From a checkpoint of a small sound classifier.
Model: 3.9M parameters, arch tc_resnet, norm groupnorm, widths [128, 160, 192, 240].
Training: 15700 steps, batches of 128.
Data: trained on acted Russian speech (Dusha), 26041 training examples, 77.2 epochs.
Rows from block 2, named by matrix and row number. Rows with one number belong to one channel. Each number is 128 + 32 x the weight over its row's rms, rounded and kept within 0 to 255. All counts start at 0. Numbers have three digits each. After the name is the row's rms in percent of the matrix's.
# convs0: first width-5 conv, stride 2 (model.blocks.2.convs.0.weight, 160x128x5), inputs 22-43, a 5 kernel for each
# convs1: second width-5 conv (model.blocks.2.convs.1.weight, 160x160x5, transposed), outputs 20-39, a 5 kernel for each
convs0.10 078:108116116124126042044048064084156140134129133147158163170173128119118120130119123124127130176184187171137062053055070085160156156157163109106111113114107103101110122121121136145135104093085090098145133124127138099096102104098172173175170175097097115147160082085087090081106099120096110161160154152155069068073082084132134137138139
convs1.10 080:135130146132103112096114110121117141123162173125150151087111139136152159146133137143160158164193135092094140136136131123177147135110159151117162170213087111123167157115131148137102159151152177154152154133126144133128134158135145143146124127113129129125144098074021046013092113092141151127170156137125
convs0.11 090:152156165191214153153135114098114108127160178092074082109149104105112115120108108100098115078041066113153118137146125108124126115118130101072093125145128125118107107128113091079093134127121118111128130131123120071067091106107148161147113091060039046045065127111112132146138137133143166071095162200180148148128130148117121128140143
convs1.11 093:101131141161174143155172136102138157201189141157134107144128116095087093098138159111106108093062133192184131127120117109087126109065124076059103076050146163132112137068111125108067085096094072075111090105119090076118091106080152141159131137128137169071041148144106119129153067101138131121153127070072
convs0.12 109:141157124107142092099116129103139135122109108183192144094078136140154165162160166149110099136105083090093125154202207177175176138101115150150157156151112126139130104123134129117118131115111153155101099108136149122144162159128143158163137118124138162160149126130141148152178192081168205074063053066068140155136125123124118118120118
convs1.12 099:149130088111130128087113107107122134131079057114112167086136121127144135135162147094079096099155077111146107119135112109106109157091148146154150112150153141137142165101110103149147098105111144134159102124096137172130115120144137120142167167213161132127146127103071102080094133172170167140109117154123
convs0.13 092:149170174141112140138129140138197169136109086164163155106053124126139165175146148156153128164158118084086111099116143138167171162119078187170151134117130136129137117104114114079056109115111131131099107113117124128104115133125080078095128123109106106112102117113123126120137162129077126143123104097110123137136123096126118122125127
convs1.13 098:141125094130136134166112135140151139140099097080114137128158119120124119129182164075068055109126107147133125141131106110155095144123152151196112044124142096154157137070128147142089132109144153117146119093118134149128122125112143099128180119179174136149129092092094088027120170141153164126109142120067
convs0.14 091:143149152150142082075068068072166167164159153104112119118105107107112117122125129130132126108134151156144067066068074080123125127126120147153156162159094099103109108079082091094091137135135136135080080078079081086092103111118092097100103115077076078079077094095099104107096112125092070168173172174172126130136138134136136137138138
convs1.14 045:165115140165163091129136126137189211193173137177166119131098149147122103104105157185102127158175175137140152155150131120051111157146099255188118116129095138185161127128117124114098117151157151145050090106106038101120092077069110110118115130162136170158131135140168116142117122133148087138161181153104
convs0.15 074:108110114117113030028023028041147134124115111121125134137130144137132131135121118112112109113129138136121074064059066084123127132132128106107110114116093092089094100113106122127119108100096100108151145140138142070061066070084145148152151159134131129137133084079084095100122128148119108190190186188185053054056064072137135135137136
convs1.15 027:118134137120122197183132183162127135132139129132135137137157182168156158160089030046107101173165160162163134121115123134103134156131137152150111096164069114111070112130150147147134135152164154162097147155165173148067100114123111128131135140160147138129101125124107088103131076129182193105129097106150
convs0.16 079:128100121162197189159124104088047058089142170083081095106122134124126120117137119109118139123116143181164126135122111128131124117112128061080144187190094104129144146120131147163171094089120156171139138147154149064100132145146182168146135138166165152149138101103119129139054105109104097102147172155116176163149142141123128132144148
convs1.16 088:145109090085118132120121149133063110179170127128103098103125162150122117107087203132065090157089084146179110105091099098123152117060082142128138171098061147194155142124131111126130095141202198159151172122131140090164142132163111100099169101113110118116085143153123102181127103136143118093119130126128
convs0.17 106:167172128095104117119148164173043048084108147086097090102132113103088099118063104117108132185160114078060091097124139143095110105104129113109111100119112118117113119106135097072071107090110125105112100092064053134152170154100134155152110097148163139111110154137135130120159140037013062086124145115084156165139118117112122128129121
convs1.17 104:105118130089127217157155119151117133154111129194164097130156140127132121132108130141120184126212137161188120123123117123063085162133132186162138166159072133135119132087119142125137114119132135144166146109105143102107136136125115173125090136082094101086097113106073077132184143096171119099130139089128
convs0.18 096:108122123105102132127115117101164156155151152155160155141144109102106106102136138147147160216183119090097054066131201192136156163157173203157112073090107095101143169136146143122101134142135130127144151148141136109098122147144156140151167148130135138125125129129129129131128147144066124110092081118157146172174143108139139133141138
convs1.18 099:173132105109156077132136128123129132182175168117088113159149107122124119128173103121108129089107093083152112125125115108112122159080112097161112139180210167163162132103115171120085143149183147091223108098087106154108115155103152139145117113122156103086114074125128125130094127131113071112144140127098
convs0.19 077:117126133132121055053049052059161154146138130108123135139130077075078082088127136139143135093124147153144055053053056059132139147149147128138142147145084089088090086079079083083080110106101097095107103098097098081084090093098120131136140153074075077077071080078073074073087100125093072128129129134137097101101101095136134132132134
convs1.19 061:148154140104117168189129118112170178180199181087143125115116157175150134116177155118137145184145106057131093081091104107129109110118111135152079021063083092122148138142114109125130131126127172198128171150114114080115113099089080093123115101120116085083116139123092062066109111135182179163157134140140
convs0.20 107:082108141167198220197150099071064053066103134072090128133113126148159163159103129147141121047037086167197108119123110111117129149143122049074132172164096101103122138162128107120149149140127125140138107080063068079082112107108136103108130146181120083085095102097089101107083105129117138057070127159144146155147132143138141137149146
convs1.20 113:123086070137134122191171152152142104156144136114155148060117142105138156138134126137072116131138130099129123123113115117111106126122096133121096152120146134154127105117076079139147110092069089120115115148109110141168112125146111181130166147215113147152090131102104108118170156092140158127092084110100
convs0.21 085:131119108090082135151153138115096098116118110089089089108107119123118110111117119120123123160116105109126066080101104090107122124135135117104098101130111111110113102133108080089104147124102099117139119088072085055056054055083116131125093077111100084084092107087070070083070096060067091068053043043039151122096094099128125123123126
convs1.21 101:104139154123139117128110092114141139148189189180144114120158118130135128131132104135166175083058053090123146154150148159087107164145133052127123086091133110112093097076108148132070082109134138120189173154148097173121104140137099134077091108082058108131132046085157136124119116137156111113128133130121
convs0.22 111:116114118137147159124121109103127117130154178127122120133149119139154147112131132121118123153172183179182076005000017066111101095107131115155177180177139127114099105147129116102100131135139131118169159142124103097077062060070193178146111098121102079072084110095088091087127109131138126076069094113160144120108110124143136137122119
convs1.22 114:064080114093091102086100138128113131156161150149147158113122118124124124120032007039082099181181151144140113116123134133142110087152149120098084117093142113093120196186136126149170138109118138170071106166166139060064127130123143109049100166170142132168150102111122134103153129099112163154127118146148
convs0.23 095:170187185165169104107112132135132126135108098103104120134122096103102067047120140146143120089086107122125099116132134133093094113130126097113125111078128134133138150121108103111130115115128129123116110119127120062068068063071116115131163158097088098108127117124101090078120088099131181069080106137164078075086109147124119115120132
convs1.23 097:146049093157131128122188206201208166115117092080126169125095133123125130117084086152139115154109170182155157157153158142195125143178142139132097113174087102090062124109115166141114139126120107146070052065087083156140108107094096145141154122175122166181143129104088121150161168119113131143120085059091
convs0.24 106:110102099098098126122117109103127132136138139123122124124126111109104103101140135129127125174172162140114032031031034040099096095098103117113110106103103103098097094139141134122105110112114112107114115111106095122123119120121137141142141138143144146145141125121118119124092103112116122018010008010016088078072070070112112113115116
convs1.24 009:201163110118132151100110128117175181159144133103123174167107122129125131130133118100101103180153130171123121105108118125162148115099077131105123094127126155158132177094128131074072118167186154120118124114127126130136136136126081129150118103149150141141138170212185163142068080154131104104151166143114
convs0.25 091:142143144143146147152162173183090088083079073099101094088086108104097095092132137135130128045049049049048156159163164164127126122114115118120114112108155159162162163081082084085084081080083084087087094101102102106106098096089113115117118120036038037032034139136134133135100092089094095147149149150148122121117120127131130130130131
convs1.25 038:120097093145158152118131145056141089052094114044085114119121189196187182162151114145131134085110099158174122137141139125115137054022074187238243172129099077067091115113099110115101123136124105113137151155164209137138110108148124121120129121140136133132126157109067095128123112141141124113094091097105
convs0.26 099:152090084062052115135168182186109111128126124099094118148151191172143135131072107131161162123083068034028053106156175159128117124156159122103085097113104114116137153126133139148146069114135149129092089117143154145146120097116121147103134186100110112130154114134153142131141083097125132106110120131134094100122138128108110112110110
convs1.26 111:157196164165106170201124127138143118116130112156198088104141173174166139145092131107138099159161149134131133150133144130084041081158059149127081136149128122119098069122060136119097128105131130114086072100157151140098115129116115072084082108100079104149166094051114137168142175165150116098066127118100
convs0.27 084:139138145150152148155167181188099093088085080109103102109110108104098094093134135136139139051044031025029153163168165161133126125127128114108103108117151153154152155072075070061060082082081074077090094094092091108110097093089128131129131134054052048042046138136132128129097089086088082130130129133128100103099105108129128128129131
convs1.27 024:112075085135140111126191210105107095048021039173119113116130126146133112091185110112149100085105203128049097106111116108200112113108109105106107100074118112076089091108088142148117131151144109085189196133099082138127115127139126123124127127127115138135136089046093111075175136106119103079113122101090
convs0.28 107:138146115117159078102126151182081097104120156153153108077114130136122115119142142109069109127133138136135105127127132135144159129105130145151140122152115129122100116101127169192188126126154178166109115125139130041067078083085150145129105076081097138154158054064098145150167165101135152141180173126140137112086125174111120119120115
convs1.28 116:118132122105127195143170156156211195166142137138104100141107125131124103114126115109105100138204177167164155151135140148038092159095067119146107180107104064102108095145160095078119145108132119152095103103109087097105160121136142188119066111148191136112152167147145108121155083128144135106095119105129
convs0.29 100:084119148131094097085062016030097084097104110052065128163160205212198180178059065113160161077062063092120211176127094082067087140167155058047083140152139134128134135148133105094107163163146139155148154147140140155132114128153121105106127137096105100090083114116107098090164152154149133145116106118156163174187166148138137133132129
convs1.29 102:088068088134158073112074121177118144157134100155198124111131098095095086089110120092131103157079118177182120133127129122152044092134089138134114086142104118179188135129109134163158120114118137154062106136143102117159156101070097113143131167157067093166172126097121150164167148074144170119106131111117
convs0.30 095:118152156151133163153135108104141146152169187110109130147153126125113106108137135139150142109106120157191147147116102108153160183200202105102129154163129136125114127105097072059072081089096098103146140132128125056055046053100121151155122087116119094064049129114097095109154118137126056063092082117134132130114095090127128128130123
convs1.30 099:125095132150175113100138150187115095114111103131135119159189121125119114101174155131090104133120137158154138130131126125108126142167131105116157103098177139113165177094099100143107094126110127117058038031028105115132107082081133135110148123199188171153142052084115123111123098047079106064114122115058
convs0.31 099:168140129122123150163173165160153141135130118148111112132144173169168168159151127125150159144092086103142160208212182144189157150167177150100085102128141136128119139140168174185192078099131151170087116153187211099128116106123145144140162175124172206201178088135154161174148108125172160150147116099089091088085077086134128125130135
convs1.31 107:143151153151131105125135142149134154149136110150084082113139146151142130127116099085139145122136113092117128126129121114159108159128108106136166169178070048096105077099109144155120077090094102078120072071135182126107092071107130113093166147138146144124146133102131159161125092063076115105114128103085
convs0.32 091:120109120150150126113090083051219218214214214157112082096118177174169147139122095062065088137137122128150215211199174158163151141142152133128110091115186173143115119141134132122115144141136116089157159158138113213207189172170172162141126127125099082066065149151157155156106126195179171161148141138131159125107130144130127129128121
convs1.32 114:151147099088129136131106146124074081081111086112127136159154147140138142144095108128094073151152122109103128137123113107135157156100111131168194160130136140148152180175119090113162130069063161197092121121092045184154138162104150115105134079112160129153154176149086079156141103140145118163148137202191
convs0.33 105:176199181140103183188154112099110110115121134070067108137151145136122108102123127144149135097082103145180173181148116115082082112130138155130130141143149133110097107158122092101144175168139124142186172145133140114101084094115174194194167117168139091049054139105078084107148143167140119120153154151135134130116103105133132123122124
convs1.33 106:160138118149174119092118142189164110116127122136142099144159116134126116113124113085090105139115129162166110102106107112163100115158118121133166111108105097084126140107101119167131110125123132113126091070059101122142103068089159124104128146182189158134137071066111140121147142074066120068071115119059
convs0.34 120:108106090087092025024029030034113131153171183113105090076060193195185154126112113098084062125132136139137042052065074085131129119100080145157156146136150148136110096109100092085083111108096093088088086084078075147162170162148077077089088098132131124111097141145144134122165161162146140091098094089076153141111092089141144145148141
convs1.34 129:138109089083100117131149135109111080084106093108142165155156155154153152153082109161155162096118122101129150140122114106086163121112150129136125145150131083070114124185153119152126144086106169156074069096096080149132116112118126099081096112094099079085095161136125154130110120125100135186163185190143
convs0.35 102:142165174153101171195184152134108107122128127080067116157159151132095073069112102138166160101093122168194160179145104083093075106132126122101123144146155149125109114143133100082104144160129101121144155143137149078074044051117146149152122103134150128074043138124088078099087124172116118099127116123094107119115098096129121114115118
convs1.35 099:167172116125184137098136136195113090094103084139105046122140127133110099102121115096087103124109134154179117113100086086149069120150093126139184125130099087098120111123129133145126123126120121109144112090089118113146092068080123136108164168128150152139119107068114149141172115059103155090108141108071
convs0.36 100:148142153165170089098124155191122139137106093117085079077093141119106109124141120097096117131110069021003049040060127149129117116092090176153107103148186148103095102115106127151145140127106075080121113097085097191125054051072163163165145125098085089123147076048047045042065149165110073168107064066078121096112141129134119117113102
convs1.36 095:087126114117165128136118180172126143172137122097049108206130116118119124129145112102085019108150200142179134123117117119027118146111062167151133090123126082106121103070098171110159157122163146198117167173092078169131105121088162157158114111161190154137123092104108078102130183164186079068086099146161
convs0.37 099:192147090087132191187188185163156157121103099186179130110150108097096116131166165130102133128138140138142150175212231212197194159142170119129132121150096106107112121063105158193190067051072115122091098135158156053108140137116118134126127124073090126148141076093138169172185176121118158141161141123102161113078086104134127131130130
convs1.37 101:171152100124150129108156145130102114113068081146065110147137126140136129124149109089158153131148081113099123105111100101064117177124120139158123206183082111102088089107080100131161039061065046066115070058098143088103117055123095115139162149145194163123135122138147141146136077162150061112126102119131
convs0.38 101:176193190165134180190202208197115128140140139158130132133126113113104089080143148158160140133111087081125176192213210178193171166174168156147124107093100109109099098076101091076079099111104099101075089108119128102114125137155072087100125124084090090065039091119121113118144118130147145135159169187181114123122106097121116112113118
convs1.38 088:147135152174188126148145143115123123125116104153099110106133149155138116107133093092128130104115126134134112113118117112146102153147149141144120112146051039092114090091096144145077109091079065059116057040115177091074064096098141097134167136203209152111113118088096117076151141081116149102106106076043
convs0.39 123:186176169173175235216208209206090091095090092161154156156156167169169169163157151149152157110133173197216217211203197186174171172167155101101099101125135132126129136125125138149160136130128128134153151146145146132133130134130102094100107103145128111108115129127126128128128097102085106193189182178179118115120129130138137137138139
convs1.39 125:163162122167158151171169145072076094106101066147134124105127165154142150144111079084105102142144101124111109102098102110169149156124083107098135120120066041079102078075088116122114094088105110090157103095146146117113119083138138148129131116127155152116093126109104112100179164143142124093094117116095
convs0.40 122:117088073076145121169187195184179186186193190112102089094137151133107072048101077057060109187194198203209063058074092124114100098093117138122119128148143140129152166173198205187180155139141166175170152132123121176199206196179123106151117134182185190191172156148141133134112112077095130082081090092089098098104131171149149149148138
convs1.40 104:149165152125104192139113093069114098065044076137133119089093120115112115126118054062126161139142116082069105102103101109123061080055109138122089131195091094106121135141185127077102137118118133129096129094103124129103129138185100143128078076137140131128128114099039076136098048051078077139149144145134
convs0.41 099:135105091087119104092091091084073072065077093095074074067092116094080072073118091080087105101101102110131111095091102112098095091091116128122104109126146136125127140145154147150140099094094102111091090095090103107115107101100132124114096096117122121093073048048057065077166178177145133051043044046047087066057064098102103104098091
convs1.41 084:166183168115099072049111146127149148150131179140121128118144159157156151157083072142201194099115124105110147150160165169110114087124074073105119177118114126124094113112155165146160057131111095099087051072142146166146149159169153167161132176162129171220160104087100155092110124077082124121217172174182
convs0.42 104:097074071081132175179152134135094102123128108070077067104146129143161145129093089082099130099093129157155073094108108123119113106112132116122136144152051067070082095129132141125137057064093109107083088115124120134181187166154087078109108117158143118109096111101103103113139112150137184072101107109111079092096102120187181175164155
convs1.42 102:180153136120119136113112099067139119123115109130117106148166131115114112120174146145135134163146095049080098100106104104199122086068097118107077079102071091086111117147147093060101121101098099116145139130126138186124096088151103106104059082119141125101077101058037114177087062070132112108122090085116
convs0.43 110:127136147152142160140126107117103059034037042114080099145170121126132131138096096125160179161128089099134096103120131129115088076088108157118104117142135153152149148157160133125143127125120121141142143139142160085107087061068149144125110101098118116127145109105097096112149161183157128068071068084085161163143112100115118118120119
convs1.43 115:139143113125119073129122124134194120139199185143111098146169131170182160143162132144113154114135138157190130143154155145095076140087081075125115119117153126121124124118141191179120084121148132085159117086102117189163110140147167125165164129037060105092131104144165155163141154139189163104170198167100
convs0.44 107:149129112088121107099094094098114114103100104116119114102129169143114098091145121112105110107114123131142078066075086084115114104093107139146138117098169178179171155137121110104103175163136117093157139116098082144140129123118131126121101098071067081076047125117108097100106098095079108072048055080058150134126124134153157156150145
convs1.44 106:163178153129118115137128127119172132085067068093098155119102112117121133142099032030111119120134084082112115120127133140089051040059107122140097128153160156129118123106152129111132128130098115118115117148192179128105140173184178182135133150101129146174148094076117122162099094163173169177198170190228
convs0.45 100:071036057108148103075046061117082103126153150052084084115145126135139143155074076078105141111097120145144061044071115139094107109124138099098104121126096082104146151070108120132131130086099147154110067074099129099119137125120162112140124171098115140141128111102114112107185129098097151064080103093116082065104146157140134120117121
convs1.45 093:142146158127098109082078094087117125107106117117113087098134120108104103111150128130130151158148131070091113108111109107162116122058108086103079119124129120099152160139145126102085083079096146120115125112108125155124111117196089116154110095117148149132126165072040115162088097085131127127111120129115
convs0.46 097:083065066065093158146134124114154152131110097129131111105114113114116124133116119116116124046056084114116104093080062064145139120119126060080081090099105110103105106083097103098089113093102120131102085085087098079092106103086119109103095129112116106074058031023033044055207166113132132059057051046065039032055084104123116109100099
convs1.46 105:113123159141101074071090093109096137151136116117169108118120082078080085083117095118172153176172166160172081086087085083110056064125099084084070126140099087112116114141140094122140042084086117104151126140122100139116079096151102101114140146139136137144130149080088132134029091103113147154157163185200
convs0.47 120:131104088082135084064052038065132112105134153114130122111137086086086083096126128118095100109126129143163146128116101093150151133127148111121113101109134133132121108123113099090113168134085060053171141096064052140135131114096152146142096070140138106081046137098089096124179180117118156121125131105079084059056066099127127129114098
convs1.47 109:169186182132115107053087108101139099131159135095124146095100137129127145162094102108181169093103087134150136144140137142150164051128165106122120152093179158138109144174185184159101082095117108110126130116117099106125121168174133199126116156133179178134086134083084156088028047147101134107118133117105
convs0.48 109:163157152123120141118108101098116107097085083098099108111117124114107090098099098122140146102074065085110121121121118100083086092094105140115107112122140159165158138142141113115107116107084077077118104093084080089116124116108127125132133110078080085094093089089090098103117105117117139055039047058061116107091059059094104108111106
convs1.48 108:156211204131092067090095165223169136110121157133131146159140160171177174169134103136178171105128172165146165171177186189091090153136072087086109116144112107093102097107159165144108114130127091035152141139139140183148099170173124116103114127058075117136129111111129127148141136132153146132177198158132
convs0.49 108:129110109109119180167146111082121111106121118127115104101123142108091073085117088077071098129108103109112055047041044073144123099083100096079076063080145144149144146111124145147145166140134136128135116111115125112139142148158176162163155153065078075089089121123124121111090092108113155059068072079078093077104142154115118118112105
convs1.49 101:168191151127109087079098136096126180183177187095104132135119121114101105116131126117146184102131131103142122117114115119104111128109132091122097122145170201142108129135172156115106055100124119081112084105127104187128129162199157175158165150073100108140144123102081117103102114116174156133197186134140
convs0.50 074:127120118115120186179171157148096093093073050124119112103102086078075074081101101092088081103097098122136167164155150149154161161155152102110123132134144154162170180143150159175195119119129142151122121127130136142152150151142166165165167168197212205204190108108112118122130147151127130142141134130133094087083082082136135129126127
convs1.50 071:126139167157156149095060075113090082099091093111130111107109153154156146124120117086073095038041074108129093079064061079149141148120132151172128125104103091103123138092122129140164098121136156133106118105115127070098083093112073102091113153107119124132112114130110074076136111123109151122127124121110
convs0.51 104:042057080099123083095119133125179162130105085134129133146163133128128128139108091089098119125110097078082119135155162156109112107114141170169177170168166171175158126173190181150127149195224215180157202218194151153153138136103109127137145134197194175146125179197185155113117203171144131158139150186190137173192169139137133132136137
convs1.51 107:227183150153128097122100079097061076144167144163080112131081179153155163170040091123138148136115129076086119129145143151099152112071060127122166114159010094125103094091108122110139118147147083059063071136143147137117096132102176144156116105143103067107118136126108093088093076113108091118138113076131
convs0.52 100:111106132155186153137125109105126127124141166156143143151161140131116102097120125130147163101116135148169137131121111125150135140145145139146149150153133128123121132164166163151144147198231225196145174182158120125117102106112151148136122126137102064035045182198193185167112148168152175139136136150154113132155165153138138143143145
convs1.52 102:168167134135104112133160150148062091145169156146103112133119135125128137146055113136108113166152116076069108128144145145121158112108093124102088110123098126131125093102122130127142131114088074088072045084090067133071082110066165122120114133127066053097110102067065072094128120109117121112125119107109
convs0.53 096:097116119116127124167186185159145132141149146101069070097136146165164159154109087087085081061058050076115111125126110089125095085103135141139139140125089085080075079204163099060076173200174128090223229199157114163155134129117159175164164161229184131096098196191166147132160108115125105098115130159167123126115104118135134132134138
convs1.53 116:119152170196162101070075124157104064117139138142116089140132167147137149165118164152092081127092088099110169185184174172095103117149099136085121135095140129140140140097096125142134148135134103099122095067056114089080058028041213182146190204182165129146174075062098099064091126127112107091156167125130
convs0.54 103:140120119126110168129117129152050092116151168106099109123139068081108125146150131114105105094110165202187169159123084078150156137130123076128175179158128127116113134083084110155183101093101104120097068038033063105129134122144138105078090123096069084152194122105106107118122171180161162173184173128081131134137134129106109120116106
convs1.54 107:148151132100140124094115137132135120140202159191086084140149141157121106103067153154087145117095086134172157162149131120114154154073082126120105141110072145128097156122142142148177083093133145170140157106081149140137111061108054098111154141132097111137088109163147101139136079119128083093130142149158
convs0.55 087:121167180135121072088121141139082095108134127143166168118066124140169204222155145144121086127114108109122127137153156144133151157128091103100140164147091120180218185086124139116096064082116164172054091146187191133099119192195097055076154136047081105127134125135157176176120142096020057124088086098110113149178167142162142137141154
convs1.55 094:119171139122079144151104102135126185173118105108123135128137156138130129124143189136164120130117112135134148158152132121200127158111157157190170101172134124163147142150117111171155156154131107109109103099092144053110098081211154147136145107116097103081142156112097122046149175137190145173162132131174
convs0.56 112:120129152142128152149155149140124107115124128132111114132135158157152139140126121145151135146128122136165154146150144120136103099094090176144123127136167161147123098206179116064060234241192127079214215167109071151145137145133176165152146130184164131099075213195144095082148184134164180127130138141133186214179126083136140142147150
convs1.56 110:156200119148154060056098124107096063092109123143148125157132155163156155160098098098131140099110099085093100104103113114069148162145123139105097133151122117117143160063083140146082086075098097078194115094154171157104110121070233198158165167138131084090084156138085082077161126131135140091134154130079
convs0.57 108:086090120149178102097096090084199206186166151158166160147129145140143150156120131151170163123122120112132141160176169148182187185161128154151149138135110142171167143161187157112099166218240211170172192184150117120131134131103112110127133130139151153127117201220204178156142179143105134091101109136137121183208173125147136134134131
convs1.57 111:167173176153117097159160105110077072124157151152103111130093143133134140153064104142146138122130102069063103128146144142102159148095103134097132095142099144158156115063107136140138091125118074070120102124137134117072039078074182132145126097164101063096098068064036064074133110121136121068123120098111
convs0.58 109:152156128098083166161151127114118100078085092079099123139153165147112077054113138147139130095095118133107154147129107110150148141149159129139145126086164146115075051172119076052075198191158136130196179151135121162142127096059125120128138133192146092053050192170140123113148118084063081159169167138128142135102086092141139135129126
convs1.58 113:115109114154135105091113143160088063122198182091131097124148142135134141154125126175186129086101070078087173162147134133153065061133114158136143158120133084101147166149121135149168143127141146160157087068062088163167153105080145140138140158132096091124140110130111098095112173134119150147144160145151
convs0.59 092:107081106146170122117123113089123134163193190108067065122183127122114111103111090080120160082083107134169147172169151136121106105130170103089119152168128127123123119149132125114106180168164146125183182156118081084095095111113190179134108133138123110087078157142153161179123116121180160072090136159133159122105098082119120129138153
convs1.59 105:115131108128146105117115127119101089135138094159106105135111113095080092093086147102119112095067094159142117118103100092107163141090103113099133101065116163163132147065125150145109079090128138117086085066132101107130096093041111167158169136141145170103036152127106131161153060149136143107146146126108
convs0.60 104:064111109102111145136128124145104120149169175141157148144143055067072092108111129153161164102133185193177135123136164177154158147136135106139155154153067106153163174107154167183185083095122144144069088112132145101077107128142119103102100111061106155118101047053076097107114123124060068118126119102094060127137137132124132131130129
convs1.60 109:119116116102078113151117158185122091114116148152122123187162144143136144143111137148126113158133145144131143144139142134145139160145112120074133193120117168201135085132132123128129149111071132168138140146156106098150175107140100142106081133132145104075066101049055093166153159132174117154129131158188
convs0.61 096:151129108120128077069085080094101093096111135106132169197183128131137132136116143174195180029041087163204136112087089116090100115149153057097141180170090051041081127093086098118146093077084125148095096106135162065066070100175090081086095128080065077090114075094111122128134130115114109151108077079101101058093116127120124120120120
convs1.61 107:101087076120108185189132159191098116162161167109157141113133122127117106081174175137104093185146116111115127134139139127167111074141111153148117128125190146136156132140131128134148169160119159227143138120127117065111168169122131147122097134084062098105109075084109170147188145094094124165137130147155
convs0.62 105:120101095111125114072053072093094123145156116136147149125107126132141143142146134112094087102128182190148169143087045050144159140105082116161182162134133143138138153151160178197198127113130134152121099111131137140169170171181164149137145150143167191192171117105112126131109099102093107167188171134137115122140149153114117121119126
convs1.62 122:173136128104153118138114115125159145142202193142054093156147123139120110111077133177143148132090083120150128119112108108126128152107109108136116123148058110106077120146137150142165055055088131160117133094087124121125132073071089070090142178156152098124109089090067078114109079145200158108119116108141
convs0.63 121:145130108073063078078093111146101080081091108092113131145156138138126134132109123135146159145114119120113069054085136161104122144161176174171155123094127074043037053120111118126130097077077089092131130126122119151129115123117141140162168141113100109093084102104115127131197158140142144140139148149149109082055044073124122116121128
convs1.63 127:157135152140115117129091105147119095102153178165153102121139146139139132146078113195210159121153139137140150151153155139058117199152041126139139168146066062082095082115126163160138134150123084117051060094142177124109100094096114073100095089124131106092103100081089092058144132096098095092114107082085
convs0.64 101:152150146142138152148151134110093108117128130136130137146157173156134110101133130124129134150136114095081060081096094071130125137156165158183188184180125136142143144105121144162181108129139143137125127127128131126137142149145118071039041095086070093124151108120121115103093117150169189114100096095105125129147156172156159157157153
convs1.64 130:121105095101100153134133096092134147153148126125148137111077117110104104105082089087066073121148147108095120119122129136136125136130159130142157082104093086081086104156136126121146190159132112128125133148134084132111114146183154118072099134086093087102124146127125125131154141079075128161136118107125
convs0.65 106:092078086072057181148127123143109087085090096101099142172173167167163163158146119133157172169162167184175144142126111114073076105137154078062085104104196190183175159181180150137129143132113099088168154125095091206199193172154198149123141158164154132126118115115098095087185209215170216169161159144144168152125105100117127128130113
convs1.65 113:145146140170169115107087093122128179137151143203146120163182130124146146137162211150131168155139116101089165148130125121092121147132080145156166171146110174141095126115133093119152123095113158160118145134130093101143110015043092076058120125132103075110101069074066082061153110133179148127158108122124
convs0.66 122:099075087105127136128133115102184184183174154151109116150162148114070056068186113077089127126121110097087180152127113131167126121148171221189144119142153097049072117059058068113104176137088063088153119077052054169147080067094186172124081084077074087103111121087085107147107123162130067158116082096117096047060109133148149143128126
convs1.66 117:130140148158089135134139179099087136112125171195071097096063136141134138141135122124174171104111133150129139140139132127095159100144187140174136070149118127110147198178131144129147160147152141175104101130116103121081084144155105194148144154104129133138126076091111148101093053189069102067078123111104
convs0.67 101:113094085090085115131133134155227214201181166120116090090109126135132131123132134132128147151143128113105066079088079078132126117113124131126111095084130135132126118145141139139130102094095091093120123118109089180197206197179097114119117117114108102110116173180179164150139077128123159135120115110109120109104116141107107112110105
convs1.67 110:186174166159133186162122110109196203191178145143160155133153187189190188191162135141125106166100083048042195175154159172059014022052061135165153168199093114093073076109120123108098171185166156146125120105111068098097108093107127125131120122132112132160167145151143145138155119097122124153178165150151
convs0.68 102:151109064041071123132131109116050069080099099145132076040052097078072074088149136069002000091081103145147193185141094083165159105068069112116122130131117120100077065108119134136139087092127156155090095124150151155187160121106137157155131115141158159163169117111123128133126128116148142141168149115113141116113123159110132122116121
convs1.68 112:131081100110157076052105164189103168172108124142154158120148135139140150151125133156129159138150151127089128133128130143143155100141142105166163096102073102102128177130127072117166109118111144170074125138119170123139140082076086106126139138098103143163152151096096084055044150104080116083077134156175
convs0.69 096:163167155140136159138124108104085074073079082113116122116106223211201183180158167178184180118107105127135095089087082082086092100104090135138133130126188183169159167171159142129131184182173162163124124118110106151127109104103117116120117120180180164141138165147129122129161118122155194108112115124124226224211202205112114115116119
convs1.69 115:119112110092115093119147121126135117137124097137134122114122093105118126132081125137118102103122098064070120119125134141091041074118124135137140082095107127130125119128122135169140155141150139102093102127129101165106106119113112122121095135108088104099113163139148144139113155155147158147128137136106
convs0.70 098:106101105101115134150145129099137125144170186119131145139115103087073053041201188166140112102098121145167123134135136140146153168160132134132132130121152155173205231110091090118149140119103097111123114109119131100094119169207155149136151161110107099115139081063056092138088118155181109054085151194199147150161171182133141146154157
convs1.70 103:164172130173188043087124091053199182137118137169140137121098127110130143160156163107138158227202151130121110109114112122118097099144169060033100071088150142133101155110083134151152140149164151141174155143158135162154124113120135084088130171181125083101085112076064121169121154196180167108113120108140
convs0.71 100:121128118095075194182157114105180172161158142135139123113103133122111095094142141136123111138196215193153138126124121135131126117110096141137132114095112134158161143105106097102096119117126124110113121132126108095110131159138144154156160135195193161118096136147156160145110108127135117184182176160142163168158143126152155166162154
convs1.71 107:142138107093144130099125126080134143120130146181141085097097163145134141151135082101130144171170170174154163155156152146109121079108153137124120148146138170162141111144148097113179180185159176204180141136119111061112139123087181110055083175141148152158161123164119122149177185133135147137153123111110
convs0.72 094:079083082086099086090094108138125132149157144118131131106068137129117093077171160144114083128127135127112093105121133132154161158138099170158151131113123143173195198082082095125148123110104104120117109107108121101083101146171118119094113121146140144168185061043049079105151139114147123141149181204205187202209207199146149157160157
convs1.72 104:167181112114189062084102089094196201166143139149136150128090136143149138132187199145115113190131125125108120120121132131091113100121150084046114088045149149147131159121127178178183164194207191196147143162183142141119119125123113051081079119176124085073078085066071118151112148192161190132145148118138